Rows from block 4 of a small image diffusion model, named by matrix and row number. Rows with one number belong to one channel. Each number is 200 + 30 x the weight over its row's rms, rounded and kept within 0 to 999. All counts start at 0.
After each channel's rows are labels from the 100 images, of 14848 (inputs lightly noised), where the channel reaches its highest value: "strongest on" is what is common among them; "colour at peak" is the nearest of a few named colours to the mean colour under the peak. Only what is clearly more common there than usual is listed. The data: telescope images of galaxies (Galaxy Zoo DECaLS).
# convs0: first 3x3 conv (model.mid.1.convs.0.weight, 256x256x3x3, each kernel summed), inputs 0-127
# convs1: second 3x3 conv (model.mid.1.convs.1.weight, 256x256x3x3, transposed, each kernel summed), outputs 0-127

convs0.7,259,201,195,243,173,189,217,237,169,168,203,160,197,194,228,230,226,159,171,198,157,231,161,214,186,204,165,148,245,201,215,169,186,178,168,238,194,184,196,251,187,196,234,208,233,213,164,246,211,139,208,190,158,205,207,234,228,218,178,260,201,178,228,200,198,209,201,208,229,210,224,254,213,214,183,192,189,215,197,205,186,186,166,210,147,185,210,178,192,190,233,186,221,261,189,165,232,183,187,172,255,263,224,155,192,217,220,189,240,182,196,193,223,145,159,213,236,165,152,197,171,193,196,157,216,220,229,159
convs1.7,158,168,187,202,219,222,233,173,209,163,186,227,190,194,230,164,132,207,170,222,242,202,222,176,166,205,167,275,149,186,196,217,209,273,193,205,189,245,242,158,129,197,207,170,190,194,231,183,235,212,190,158,157,210,195,204,192,186,187,190,234,203,197,183,174,234,228,176,218,208,166,204,185,236,222,201,213,182,197,217,257,153,226,235,203,204,164,175,233,196,225,216,211,159,270,199,187,201,189,216,207,226,199,232,181,203,229,227,178,202,201,237,247,275,194,259,197,194,190,162,215,211,192,226,225,227,239,240
strongest on: merging: merger
colour at peak: brown

convs0.58,151,208,196,148,167,134,292,202,204,179,169,253,296,230,169,214,194,201,225,158,202,157,213,206,155,149,217,225,214,218,283,222,223,226,212,202,200,209,183,216,180,227,167,127,211,204,202,179,244,194,237,175,148,209,208,224,211,112,213,209,168,190,174,221,210,187,214,166,240,219,190,240,191,259,226,220,214,144,201,152,197,197,226,201,254,216,217,174,134,193,191,189,219,245,184,178,206,188,171,237,199,159,207,218,151,223,257,189,194,243,127,194,149,226,235,261,225,162,184,212,196,227,189,227,218,198,184,185
convs1.58,210,207,215,222,237,253,214,206,182,237,245,187,179,203,185,194,217,151,227,205,221,203,209,215,147,266,174,169,190,195,213,196,166,195,155,167,251,170,210,179,189,225,219,187,226,223,153,152,217,143,204,218,219,216,201,180,197,230,221,179,188,177,244,213,189,247,182,250,217,193,203,171,205,191,148,180,149,172,224,222,203,226,197,209,196,238,165,227,192,192,204,196,163,171,229,189,172,232,211,185,224,221,179,169,181,209,186,198,137,184,203,223,238,214,165,181,144,241,173,163,181,181,278,168,200,235,152,181
strongest on: roundness: round
colour at peak: brown

convs0.191,194,214,209,217,228,234,196,167,187,232,242,185,166,182,210,197,188,191,235,226,199,220,248,265,191,208,201,219,196,243,235,139,235,180,213,165,202,193,236,207,233,148,207,177,194,209,209,197,233,204,181,194,211,219,203,218,226,185,202,231,200,199,193,180,185,239,186,181,201,208,186,226,229,229,133,203,133,262,169,189,187,195,150,182,211,229,206,191,151,192,231,256,149,180,214,204,153,200,168,196,131,193,178,226,176,207,228,176,171,239,223,210,113,185,170,172,173,179,193,192,212,187,171,186,161,231,226,187
convs1.191,252,174,248,215,150,224,199,249,201,139,187,244,236,197,178,203,217,233,159,224,187,211,164,192,238,166,217,222,224,181,168,218,158,146,220,251,170,236,190,199,188,195,220,223,175,205,189,199,130,255,206,186,236,167,239,183,229,166,254,240,235,189,179,208,197,178,169,268,163,215,217,179,185,213,151,214,207,181,213,206,207,171,216,182,166,175,163,221,204,182,171,172,181,195,200,194,255,226,167,209,214,222,191,217,208,174,161,162,177,193,156,192,214,211,191,234,172,248,161,163,220,211,173,205,188,292,198,202
strongest on: shape: featured or disk; edge-on disk: no; bulge size: small
colour at peak: brown

convs0.119,172,229,214,190,246,225,168,218,163,173,213,188,224,169,233,173,233,218,192,193,165,229,224,274,209,209,211,242,218,206,243,161,163,178,161,170,183,245,148,212,185,195,178,201,185,207,217,230,267,228,219,196,232,191,163,212,174,194,207,178,176,183,191,196,176,219,180,202,195,222,168,251,199,200,224,175,152,238,194,184,158,189,165,271,179,235,132,209,236,224,216,185,220,199,256,206,178,205,200,161,200,207,193,165,206,164,183,176,201,223,207,200,192,254,205,154,178,145,186,162,147,126,200,306,205,157,183,186
convs1.119,225,190,173,148,199,148,181,164,231,158,161,230,174,209,251,191,151,181,206,179,202,245,162,91,181,210,161,161,163,247,224,199,259,176,277,178,206,225,223,181,232,192,244,166,271,193,149,230,142,188,185,186,254,161,222,248,240,201,243,233,217,202,256,163,237,173,174,200,213,203,203,192,154,250,238,232,217,193,182,157,171,185,186,178,180,195,231,185,169,202,175,192,212,174,233,187,270,190,192,230,205,239,208,232,251,232,235,228,235,205,156,200,227,202,246,239,166,232,187,220,205,235,229,223,220,174,194,265
strongest on: edge-on disk: no; shape: featured or disk; spiral arms: yes
colour at peak: brown

convs0.0,259,223,172,206,226,273,190,172,238,205,165,229,214,215,214,201,178,271,194,190,217,246,169,228,217,244,249,205,211,182,150,221,180,179,205,164,220,203,193,229,152,200,178,204,174,171,190,127,188,199,175,202,247,191,178,215,166,182,204,199,192,164,178,162,208,234,223,178,184,200,194,200,192,229,259,232,211,219,229,235,213,179,205,169,185,211,241,240,187,215,164,220,180,190,226,218,205,188,168,226,215,242,186,179,262,187,223,231,185,202,207,217,182,283,157,182,153,221,148,201,230,167,209,140,147,186,198,177
convs1.0,241,201,232,184,186,179,198,236,198,180,225,190,166,154,225,186,179,159,172,224,176,189,259,196,201,180,188,182,188,221,177,241,157,210,189,213,209,247,155,177,229,171,204,207,216,181,235,195,213,142,177,222,183,290,179,166,161,176,141,175,171,201,225,186,232,173,221,187,211,151,224,234,215,205,172,177,197,205,170,160,243,207,161,208,219,157,190,158,164,165,250,164,216,151,200,215,186,194,225,231,176,215,131,173,240,197,152,176,190,170,197,175,177,191,188,206,165,187,185,249,227,201,210,198,187,220,183,150
strongest on: roundness: cigar-shaped
colour at peak: brown

convs0.101,205,225,171,161,195,244,218,186,200,205,249,183,192,147,197,209,209,240,184,176,235,290,193,221,213,226,215,238,279,212,172,172,217,163,201,237,227,174,190,162,190,215,139,192,202,152,227,224,165,198,235,218,274,216,177,199,238,231,253,197,190,159,210,186,107,217,200,242,221,206,174,236,187,243,189,287,131,254,164,184,216,228,211,200,202,231,198,176,219,241,222,208,167,95,202,202,200,172,231,262,262,225,175,230,152,189,172,209,202,204,209,189,191,226,201,179,206,189,191,171,191,232,198,167,178,154,213,193
convs1.101,231,226,160,242,219,185,251,171,176,213,154,232,285,172,196,190,194,138,152,199,222,177,216,154,181,195,237,154,184,180,200,213,128,208,201,155,212,221,204,175,225,236,193,229,202,177,183,195,204,153,208,210,217,149,199,204,268,197,142,184,151,230,215,166,171,200,194,162,208,177,155,174,184,181,180,146,243,222,233,184,209,216,154,186,209,81,217,212,136,228,214,218,168,186,206,222,209,223,241,184,194,183,171,188,219,230,165,214,122,223,151,175,210,182,211,212,190,230,202,209,170,225,237,142,213,234,191,193
strongest on: shape: featured or disk; edge-on disk: no; spiral arms: yes
colour at peak: brown

convs0.153,250,192,165,212,209,143,205,163,227,234,166,215,233,178,230,182,157,195,203,142,175,254,171,257,212,207,182,224,248,176,195,216,183,161,119,227,171,179,250,186,229,273,202,188,189,263,205,246,211,205,201,221,221,146,219,184,183,135,189,210,204,218,202,204,183,223,194,223,211,212,219,197,238,169,226,194,210,201,248,222,207,163,169,222,188,196,274,198,184,167,213,229,167,173,207,214,217,180,171,189,158,227,212,213,200,180,226,244,259,186,196,207,243,219,161,186,150,168,189,115,249,166,201,207,206,217,221,200
convs1.153,221,179,219,221,181,217,242,205,246,220,216,247,241,183,223,212,192,187,188,254,199,199,188,241,214,252,201,263,204,238,206,246,210,191,244,152,240,212,227,178,195,150,163,232,188,177,169,249,201,226,129,214,173,155,208,192,206,251,165,196,197,195,197,191,191,236,208,180,209,204,212,201,160,207,163,217,207,250,154,114,199,210,191,203,196,228,193,122,240,231,170,220,203,207,243,195,195,210,218,166,231,162,197,202,209,178,147,202,169,195,164,198,211,234,219,202,145,188,152,203,191,185,178,196,217,182,185,209
strongest on: roundness: cigar-shaped
colour at peak: brown

convs0.61,268,202,210,263,142,174,175,210,181,202,204,150,210,151,255,239,185,204,186,192,206,245,183,206,216,180,202,195,228,205,232,221,193,177,177,207,168,211,208,211,228,166,211,232,214,243,208,203,196,194,219,190,184,198,203,172,172,190,141,226,210,199,208,214,194,221,244,177,170,238,230,148,197,155,222,220,229,189,196,194,223,219,189,213,159,195,225,193,173,188,162,223,158,171,198,249,163,247,189,216,259,236,215,231,230,222,249,246,230,220,155,181,133,217,171,212,210,214,131,183,222,155,213,181,199,140,200,235
convs1.61,213,198,156,254,213,204,252,191,151,193,213,212,215,230,213,191,162,191,238,225,196,192,204,213,255,222,217,215,159,216,202,197,187,246,229,194,167,245,179,233,157,204,188,200,206,238,216,181,228,239,184,205,208,174,263,187,185,154,238,213,231,215,213,249,236,157,171,207,230,233,241,166,217,192,163,209,180,252,204,181,232,191,164,223,233,157,173,239,216,230,214,219,227,150,262,240,178,179,252,246,212,137,186,212,195,200,236,176,192,221,234,188,244,188,170,229,231,207,225,175,158,216,244,202,234,241,142,221
strongest on: edge-on disk: no; shape: featured or disk; spiral arms: yes
colour at peak: brown

convs0.223,251,193,217,215,233,163,198,152,190,160,196,236,178,204,225,162,197,189,185,210,189,204,194,235,253,168,205,187,168,222,149,166,203,201,187,172,195,201,172,219,169,190,238,203,185,186,200,245,214,245,212,179,191,225,237,218,213,201,131,194,179,187,219,150,190,203,195,242,172,234,149,144,143,181,241,235,195,210,238,197,204,154,195,219,207,227,218,197,175,198,269,183,207,213,195,229,200,160,170,207,190,236,237,192,189,200,209,189,228,197,191,247,244,177,202,140,227,177,189,171,242,274,218,142,200,227,194,208
convs1.223,205,205,185,181,210,172,211,171,243,254,201,195,230,187,140,209,197,256,160,224,210,229,181,164,191,189,164,167,240,175,188,230,250,198,261,233,209,173,174,210,202,171,193,109,175,144,205,200,201,185,167,168,228,188,210,212,192,170,203,242,212,192,210,193,190,179,240,192,171,175,174,227,226,226,227,190,177,197,161,120,167,229,200,179,212,212,195,190,187,130,192,200,207,180,167,132,216,193,187,176,183,210,157,205,190,192,201,216,212,252,212,253,165,246,188,235,209,170,222,224,176,222,208,231,209,219,174,160
strongest on: shape: featured or disk; edge-on disk: no; spiral arms: yes
colour at peak: brown; grey

convs0.171,223,121,169,189,200,225,164,193,218,189,222,152,192,216,180,151,221,197,165,280,214,222,166,264,207,255,175,198,184,219,163,155,159,222,185,235,217,188,209,173,220,256,207,175,198,214,203,172,114,206,194,239,322,231,173,176,209,132,210,177,224,200,221,179,213,187,176,190,190,255,199,230,200,187,213,243,183,218,190,202,236,226,197,212,245,178,222,245,227,189,230,207,238,194,208,196,197,195,143,240,185,255,179,225,206,183,216,212,194,231,206,168,199,194,221,196,178,187,177,210,162,207,205,179,153,246,172,178
convs1.171,190,162,217,199,205,187,214,221,240,254,236,173,202,165,263,206,220,197,213,215,222,233,210,190,167,145,221,163,219,208,193,220,211,224,198,168,202,227,181,236,253,134,217,210,180,205,189,206,186,174,194,176,191,200,151,199,246,234,214,239,197,205,199,184,207,182,130,191,215,170,202,180,203,221,196,201,199,253,177,222,181,223,210,215,175,177,206,200,186,208,180,206,149,233,152,219,212,234,250,176,198,287,191,183,193,201,184,264,118,211,178,193,204,174,144,214,208,165,205,210,245,206,210,177,211,157,138,179
strongest on: bulge size: moderate
colour at peak: brown

convs0.216,211,163,115,130,228,214,212,267,191,229,223,201,188,224,173,201,224,181,170,200,215,184,163,211,190,217,158,180,221,201,191,149,187,227,202,202,193,235,179,164,209,173,220,150,192,230,192,171,197,142,205,179,164,180,165,249,203,177,141,249,221,226,213,181,183,229,203,224,224,188,200,226,182,230,212,205,193,199,261,191,183,203,238,162,231,133,194,207,248,214,186,172,240,284,223,175,213,166,199,188,182,215,191,206,203,207,203,226,193,225,162,216,252,213,161,198,247,157,181,179,170,204,204,217,201,212,212,175
convs1.216,207,179,195,180,175,172,149,225,199,197,214,195,186,197,208,230,194,204,207,203,179,208,218,196,170,196,181,192,202,199,179,209,182,231,195,189,204,265,249,182,236,242,243,197,208,209,186,207,221,242,174,173,216,240,165,224,192,218,226,174,214,178,227,159,206,171,193,180,182,212,218,156,182,189,217,185,205,206,189,214,220,239,175,223,192,215,186,268,189,177,167,217,192,202,181,215,186,201,170,223,187,289,241,237,218,175,197,202,184,171,239,231,227,210,175,178,181,213,225,191,224,243,152,224,185,224,201,256
strongest on: shape: featured or disk; edge-on disk: no; bulge size: moderate
colour at peak: brown

convs0.231,166,186,205,202,153,203,265,197,184,145,156,188,216,221,204,228,190,171,211,230,214,245,189,221,167,181,190,189,252,146,205,207,185,178,219,221,197,162,164,177,239,187,209,206,192,191,155,209,206,196,178,177,191,272,186,164,199,181,213,211,186,189,149,181,228,193,168,171,229,161,213,228,245,162,206,201,167,214,221,178,187,214,209,240,169,230,192,155,195,161,211,230,163,220,204,218,153,199,171,225,165,276,164,224,215,168,155,170,217,198,184,240,192,189,190,206,214,154,156,251,200,237,252,209,213,173,197,211
convs1.231,129,167,259,255,258,181,212,192,215,194,209,223,174,210,192,179,231,224,226,202,229,207,177,176,176,232,125,185,196,185,210,233,227,202,196,217,198,216,190,194,155,214,206,199,237,245,262,234,157,230,223,232,173,261,197,236,216,194,205,170,203,168,198,194,200,142,205,163,171,229,183,151,208,214,201,192,216,284,188,269,178,187,205,201,235,149,154,209,201,220,218,192,223,243,224,260,237,233,221,181,200,209,177,196,187,190,204,184,191,150,247,184,201,204,202,206,209,236,207,233,193,210,246,134,216,224,194,194
strongest on: edge-on disk: yes; roundness: cigar-shaped
colour at peak: brown

convs0.114,202,188,164,239,198,195,206,174,178,210,197,208,175,203,190,189,186,171,200,260,198,245,216,183,210,150,158,167,259,189,226,184,184,188,146,200,235,197,230,212,206,134,167,255,204,188,203,189,248,170,199,208,204,193,203,176,209,216,207,234,216,228,155,225,184,176,197,167,175,184,210,183,191,149,173,192,141,217,212,177,175,246,176,190,205,194,178,143,161,157,192,207,178,201,185,202,163,151,238,177,175,188,212,249,191,185,182,193,217,204,155,136,175,222,247,165,158,248,182,178,223,239,235,241,231,239,224,228
convs1.114,221,184,205,168,213,215,228,190,212,193,214,231,226,210,222,215,210,199,206,149,187,154,223,160,177,215,190,204,161,202,236,191,196,236,241,190,211,211,172,248,159,214,156,162,220,190,172,203,206,217,235,205,215,205,156,184,164,166,231,150,199,260,197,153,222,151,177,203,212,157,132,194,176,195,188,244,219,191,150,194,141,222,193,178,206,151,191,220,226,258,187,124,153,197,186,184,218,209,175,195,230,220,169,161,211,220,217,174,201,209,267,190,196,183,156,221,225,150,203,251,211,203,192,204,225,177,201,155
strongest on: shape: featured or disk; edge-on disk: no; spiral arms: yes
colour at peak: brown

convs0.188,216,193,163,197,228,242,195,196,209,180,204,190,174,195,187,137,168,168,221,184,212,200,219,218,159,175,222,165,159,200,244,177,151,194,177,166,171,163,245,223,203,209,189,226,161,177,192,160,192,220,167,194,213,192,199,190,237,189,207,211,165,223,193,226,232,201,195,262,208,189,197,208,179,183,182,253,148,202,163,242,215,155,235,214,179,228,176,127,249,170,222,204,209,217,203,215,181,249,185,189,160,196,160,235,206,198,202,214,216,205,231,145,117,226,223,103,139,186,181,259,231,242,223,233,192,204,206,189
convs1.188,220,210,185,206,158,163,192,208,244,257,196,211,213,207,202,205,225,189,153,214,218,190,104,164,171,163,170,149,202,189,229,212,253,179,217,226,215,207,201,235,246,155,182,185,190,199,239,215,197,173,178,148,242,209,226,206,205,206,155,193,204,169,164,202,127,144,187,250,198,198,199,169,188,164,217,178,190,197,245,157,244,222,228,215,241,241,201,197,162,199,206,236,181,239,195,195,222,206,237,160,223,184,207,195,191,201,202,205,146,206,243,230,234,210,194,219,194,187,228,210,213,161,213,177,217,224,167,151
strongest on: shape: featured or disk; edge-on disk: yes
colour at peak: brown

convs0.1,219,202,153,231,248,226,192,200,186,169,201,208,177,206,205,245,199,208,186,183,173,233,182,279,228,216,169,229,157,186,105,200,184,135,141,211,188,204,203,184,218,217,233,214,213,194,143,177,184,244,165,217,305,236,171,192,210,198,229,151,230,176,165,209,186,220,178,149,151,220,231,185,171,204,244,168,248,188,214,203,224,186,200,211,183,217,159,187,257,210,174,184,188,163,252,156,200,205,199,168,183,280,172,181,223,214,231,178,235,194,219,174,184,148,232,205,194,199,210,208,217,264,226,211,172,196,193,186
convs1.1,175,194,212,213,244,198,221,180,227,213,161,219,217,217,149,191,221,212,199,205,213,181,231,197,180,192,254,196,230,249,302,218,201,212,218,198,184,235,168,253,265,204,166,193,160,166,176,201,228,209,236,237,195,183,209,210,243,209,158,214,173,228,244,201,215,162,175,195,211,164,187,179,202,206,238,218,247,152,188,197,168,162,188,187,214,136,224,195,202,250,173,210,229,323,110,237,171,206,187,177,222,213,168,211,156,271,250,211,209,253,192,204,210,222,221,169,144,144,240,186,210,228,236,163,187,199,163,212
strongest on: shape: featured or disk; edge-on disk: no; bulge size: moderate
colour at peak: brown

convs0.76,198,180,200,201,205,189,190,177,215,249,193,200,240,180,242,220,220,180,271,177,230,186,176,252,190,168,183,245,230,208,218,238,205,206,174,174,191,188,196,155,181,152,196,193,162,216,185,209,335,191,192,182,162,188,216,167,178,221,174,194,167,248,198,214,185,260,206,214,215,190,177,157,202,244,185,200,197,235,167,176,210,148,243,158,176,199,217,172,217,141,192,244,214,144,256,217,247,232,172,201,145,163,165,188,223,207,238,206,200,210,203,231,201,161,162,175,184,197,217,188,138,199,201,208,215,119,241,187
convs1.76,180,262,268,244,191,177,216,205,171,214,208,182,181,289,200,215,166,208,217,230,206,134,193,198,173,176,205,173,244,209,213,132,119,155,173,200,228,187,202,211,250,243,172,217,168,200,216,212,185,274,198,192,224,198,197,194,198,200,202,192,210,186,183,247,219,237,221,224,157,185,231,169,238,173,158,175,203,189,228,208,181,209,174,162,207,164,220,219,203,206,243,195,233,214,182,151,126,157,222,183,162,215,269,149,183,202,180,187,127,167,172,215,200,191,187,190,201,181,180,200,190,165,232,191,167,294,206,223
strongest on: edge-on disk: no; spiral arms: yes; bar: no
colour at peak: brown

convs0.111,171,182,217,222,230,164,193,202,234,258,222,193,199,227,134,219,165,160,174,231,230,196,229,172,198,184,207,227,214,174,163,204,177,205,185,257,145,208,204,168,159,185,222,113,198,248,227,210,181,238,177,190,215,191,185,243,181,43,220,216,222,213,210,157,149,214,187,231,158,218,217,164,215,220,201,201,193,195,208,203,234,271,182,194,213,158,255,222,228,162,207,199,227,181,199,203,205,180,188,232,158,234,202,158,248,191,244,213,124,182,249,137,211,195,232,211,213,147,175,223,216,270,212,192,193,182,218,209
convs1.111,249,224,203,235,180,199,256,163,255,222,187,229,242,224,193,200,251,187,221,184,209,181,194,228,171,195,159,214,231,168,274,200,154,228,235,175,199,213,200,218,208,206,286,218,207,198,200,223,231,193,184,150,210,183,217,194,164,234,227,211,235,226,136,217,196,203,174,151,187,140,191,195,208,195,195,166,199,228,176,221,176,230,175,222,217,236,238,218,204,226,235,252,170,194,211,147,176,229,196,195,217,196,214,190,176,192,167,223,218,192,156,238,218,164,184,181,189,230,197,179,185,156,180,115,189,160,178,251
strongest on: edge-on disk: no; bulge size: moderate
colour at peak: brown

convs0.146,227,184,184,226,167,184,234,186,206,174,180,192,221,191,181,228,172,180,197,208,176,229,188,166,211,196,260,202,265,183,161,211,204,209,250,185,201,230,163,191,221,224,171,260,224,179,208,203,173,184,201,274,285,215,171,216,181,214,226,196,186,160,166,178,196,197,214,171,185,191,226,240,176,184,234,176,214,202,170,192,210,226,275,207,194,172,203,255,179,200,213,159,197,206,238,201,154,161,193,217,186,206,136,159,199,177,173,211,199,165,219,188,178,208,259,172,226,237,174,266,179,274,262,219,170,229,194,161
convs1.146,193,208,180,188,175,201,228,236,204,246,180,183,176,149,184,194,217,201,230,159,161,169,210,235,197,234,205,162,192,173,185,159,196,202,187,213,171,184,186,246,185,231,229,144,215,225,218,165,166,134,241,210,158,217,176,234,239,162,208,190,177,203,241,156,210,133,180,190,156,180,189,206,147,234,193,217,220,167,218,220,181,245,227,179,197,239,188,152,149,184,210,233,250,186,201,249,227,155,193,204,232,224,176,219,229,218,187,155,148,206,170,202,203,193,212,150,218,218,183,242,197,152,233,226,199,239,224,244
strongest on: roundness: in between
colour at peak: brown

convs0.81,158,185,177,190,230,188,210,217,199,219,214,197,236,165,222,197,166,192,207,225,178,166,248,179,187,241,223,142,143,174,176,224,190,212,276,193,207,173,183,224,215,188,205,250,194,203,210,183,178,183,177,217,235,213,169,163,203,210,191,188,203,211,172,263,217,197,212,219,189,206,255,209,207,223,232,211,229,155,163,198,203,204,191,190,229,193,161,212,189,209,251,230,236,185,194,185,183,218,240,183,196,126,210,173,139,241,217,203,197,156,236,201,247,232,198,223,204,202,197,218,223,208,206,163,222,269,205,198
convs1.81,192,187,262,215,180,193,259,207,209,218,237,228,194,195,180,205,242,187,156,152,178,199,184,179,173,156,179,219,188,194,187,137,165,183,146,192,233,163,196,242,175,215,194,199,187,203,206,190,202,178,207,181,191,183,265,224,182,224,224,142,202,167,233,227,190,226,179,195,259,151,226,196,217,192,125,172,258,185,234,258,167,217,169,257,231,228,161,167,207,175,206,214,202,190,156,196,201,227,182,212,212,198,221,183,220,195,191,170,214,230,195,192,230,129,203,171,223,171,193,143,183,200,208,226,217,177,162,186
strongest on: roundness: round
colour at peak: brown

convs0.43,156,180,140,182,213,188,251,232,187,223,178,154,259,156,254,257,226,243,219,246,186,207,156,240,190,192,188,224,245,230,262,217,194,202,155,204,238,230,135,186,187,165,189,164,199,174,186,155,176,186,172,166,177,242,195,166,179,197,207,169,207,237,205,210,247,213,205,244,161,184,219,245,277,196,160,204,209,250,161,179,225,190,209,240,180,205,166,206,246,201,217,240,198,223,214,215,213,207,146,200,206,238,142,230,190,199,188,207,162,189,148,221,186,185,201,165,220,217,174,187,216,189,170,162,207,271,219,198
convs1.43,240,212,227,170,203,196,149,159,153,150,196,196,177,227,209,188,251,258,213,232,278,161,164,211,206,241,211,158,171,203,148,208,167,213,169,166,186,216,213,186,190,237,200,217,149,237,187,193,174,275,192,131,201,197,263,191,197,163,141,256,162,168,210,207,160,221,185,210,188,167,164,172,262,209,221,218,260,265,158,201,204,157,191,190,206,197,141,209,207,202,210,184,133,201,233,187,211,165,173,144,168,181,188,269,232,171,173,174,213,209,239,192,166,158,184,188,263,196,169,201,201,230,186,188,229,182,196,188
strongest on: edge-on disk: no; shape: featured or disk; spiral arms: yes
colour at peak: brown

convs0.233,229,192,158,246,170,143,132,127,215,186,232,263,188,224,220,192,176,170,204,167,193,267,153,244,202,227,208,166,208,147,181,194,248,234,204,208,192,188,201,216,195,269,171,185,200,167,171,208,175,206,232,224,154,194,217,183,260,167,198,217,149,185,200,160,199,181,197,162,206,188,210,239,155,175,253,276,229,170,270,252,202,169,201,174,192,188,150,209,158,208,182,186,195,181,179,158,231,235,184,240,219,189,161,218,219,225,206,209,145,200,218,203,195,158,164,210,217,181,256,177,165,185,200,188,167,236,205,187
convs1.233,173,180,180,199,220,241,177,257,230,241,190,207,130,176,248,211,210,162,204,240,201,219,161,190,206,169,230,229,189,222,165,225,177,206,207,181,216,184,211,164,259,126,213,230,227,242,222,158,218,203,182,191,216,196,236,210,219,211,230,180,217,251,247,152,164,210,205,181,232,223,175,183,176,212,182,212,231,229,190,182,221,187,160,251,198,198,198,248,222,196,216,184,198,258,203,194,172,194,227,155,205,210,214,174,172,191,209,226,203,217,180,168,197,168,150,242,209,221,226,187,245,220,216,188,232,194,207,226
strongest on: edge-on disk: yes
colour at peak: brown

convs0.64,225,173,215,124,154,176,192,220,211,230,169,195,188,200,154,256,247,166,203,185,170,137,173,171,214,214,235,222,184,194,196,209,191,198,214,217,235,185,247,165,158,190,210,187,217,189,207,171,223,221,213,207,171,184,213,170,194,149,214,246,200,210,193,171,148,192,205,189,220,148,189,219,192,203,216,148,228,212,211,196,218,196,210,158,158,192,197,148,253,199,134,243,267,211,226,241,198,220,221,209,210,202,222,260,125,191,165,158,175,183,329,190,273,194,249,256,179,148,181,195,232,236,202,191,224,194,158,139
convs1.64,144,240,228,184,241,195,156,183,245,171,184,217,193,174,213,180,203,172,196,150,232,159,217,212,226,195,177,228,254,203,259,158,206,183,229,189,236,269,154,171,208,242,196,194,197,163,201,207,175,218,177,180,194,258,199,221,187,196,162,234,136,233,167,241,218,190,183,136,203,244,201,165,184,220,265,200,213,159,178,222,173,193,185,193,186,195,240,192,159,250,191,152,269,235,223,137,169,216,170,199,171,151,194,199,168,187,218,235,269,196,166,202,222,220,205,187,148,205,196,176,184,200,193,184,131,198,196,234
strongest on: edge-on disk: yes
colour at peak: brown

convs0.4,250,209,180,234,219,192,175,200,184,245,183,169,197,279,186,182,168,179,172,215,183,230,233,279,221,177,204,178,221,157,185,198,186,209,251,230,209,212,184,237,145,179,236,195,193,244,200,246,212,191,198,165,143,217,212,233,218,107,149,218,247,196,215,173,257,180,156,144,168,204,167,161,183,162,197,211,185,216,233,200,241,214,202,196,186,244,204,149,191,179,153,230,206,216,177,152,205,186,157,245,201,165,230,249,269,221,199,144,171,169,205,207,167,208,162,230,218,186,219,176,184,168,221,172,214,192,163,175
convs1.4,170,180,232,257,167,179,166,222,220,200,156,253,168,189,165,222,179,239,168,239,184,237,175,246,183,159,204,185,211,244,257,194,227,205,205,204,189,158,222,181,279,204,203,213,269,186,219,186,198,169,208,194,221,226,198,190,189,209,271,133,235,211,166,185,213,195,194,211,194,195,225,148,216,187,226,227,194,220,184,203,219,216,183,221,170,158,212,191,237,191,264,241,218,219,205,207,172,192,186,189,147,259,197,250,183,232,201,216,214,196,187,163,185,206,183,207,196,252,173,210,247,163,171,180,200,116,250,195
strongest on: edge-on disk: yes
colour at peak: brown

convs0.169,198,181,239,201,174,194,206,182,222,153,162,201,212,259,168,221,161,145,260,189,190,205,175,117,214,241,232,248,270,178,206,185,199,181,170,230,172,223,225,181,237,189,186,236,214,187,182,178,235,190,194,218,271,205,232,174,223,160,230,251,208,198,178,198,225,166,212,147,233,222,221,156,174,170,254,139,226,197,234,237,183,243,202,165,162,166,263,215,198,186,215,236,192,197,194,187,176,206,211,181,148,211,143,192,209,207,208,205,160,199,205,238,163,174,174,212,170,202,228,186,275,207,191,317,235,191,225,190
convs1.169,197,258,241,221,199,198,220,231,182,226,232,185,203,177,224,186,205,247,209,182,211,215,215,278,225,188,220,246,181,215,229,267,184,214,204,215,230,171,191,207,180,182,144,172,233,237,281,202,207,263,229,189,128,162,222,173,145,244,216,143,251,204,184,212,218,196,202,215,193,192,233,222,220,206,162,230,188,235,164,232,224,186,182,233,216,248,189,184,236,207,190,185,260,213,192,173,244,167,194,201,215,181,171,174,133,204,134,191,226,209,237,204,228,153,199,189,210,207,202,192,241,171,184,157,153,124,180,204
strongest on: roundness: in between
colour at peak: brown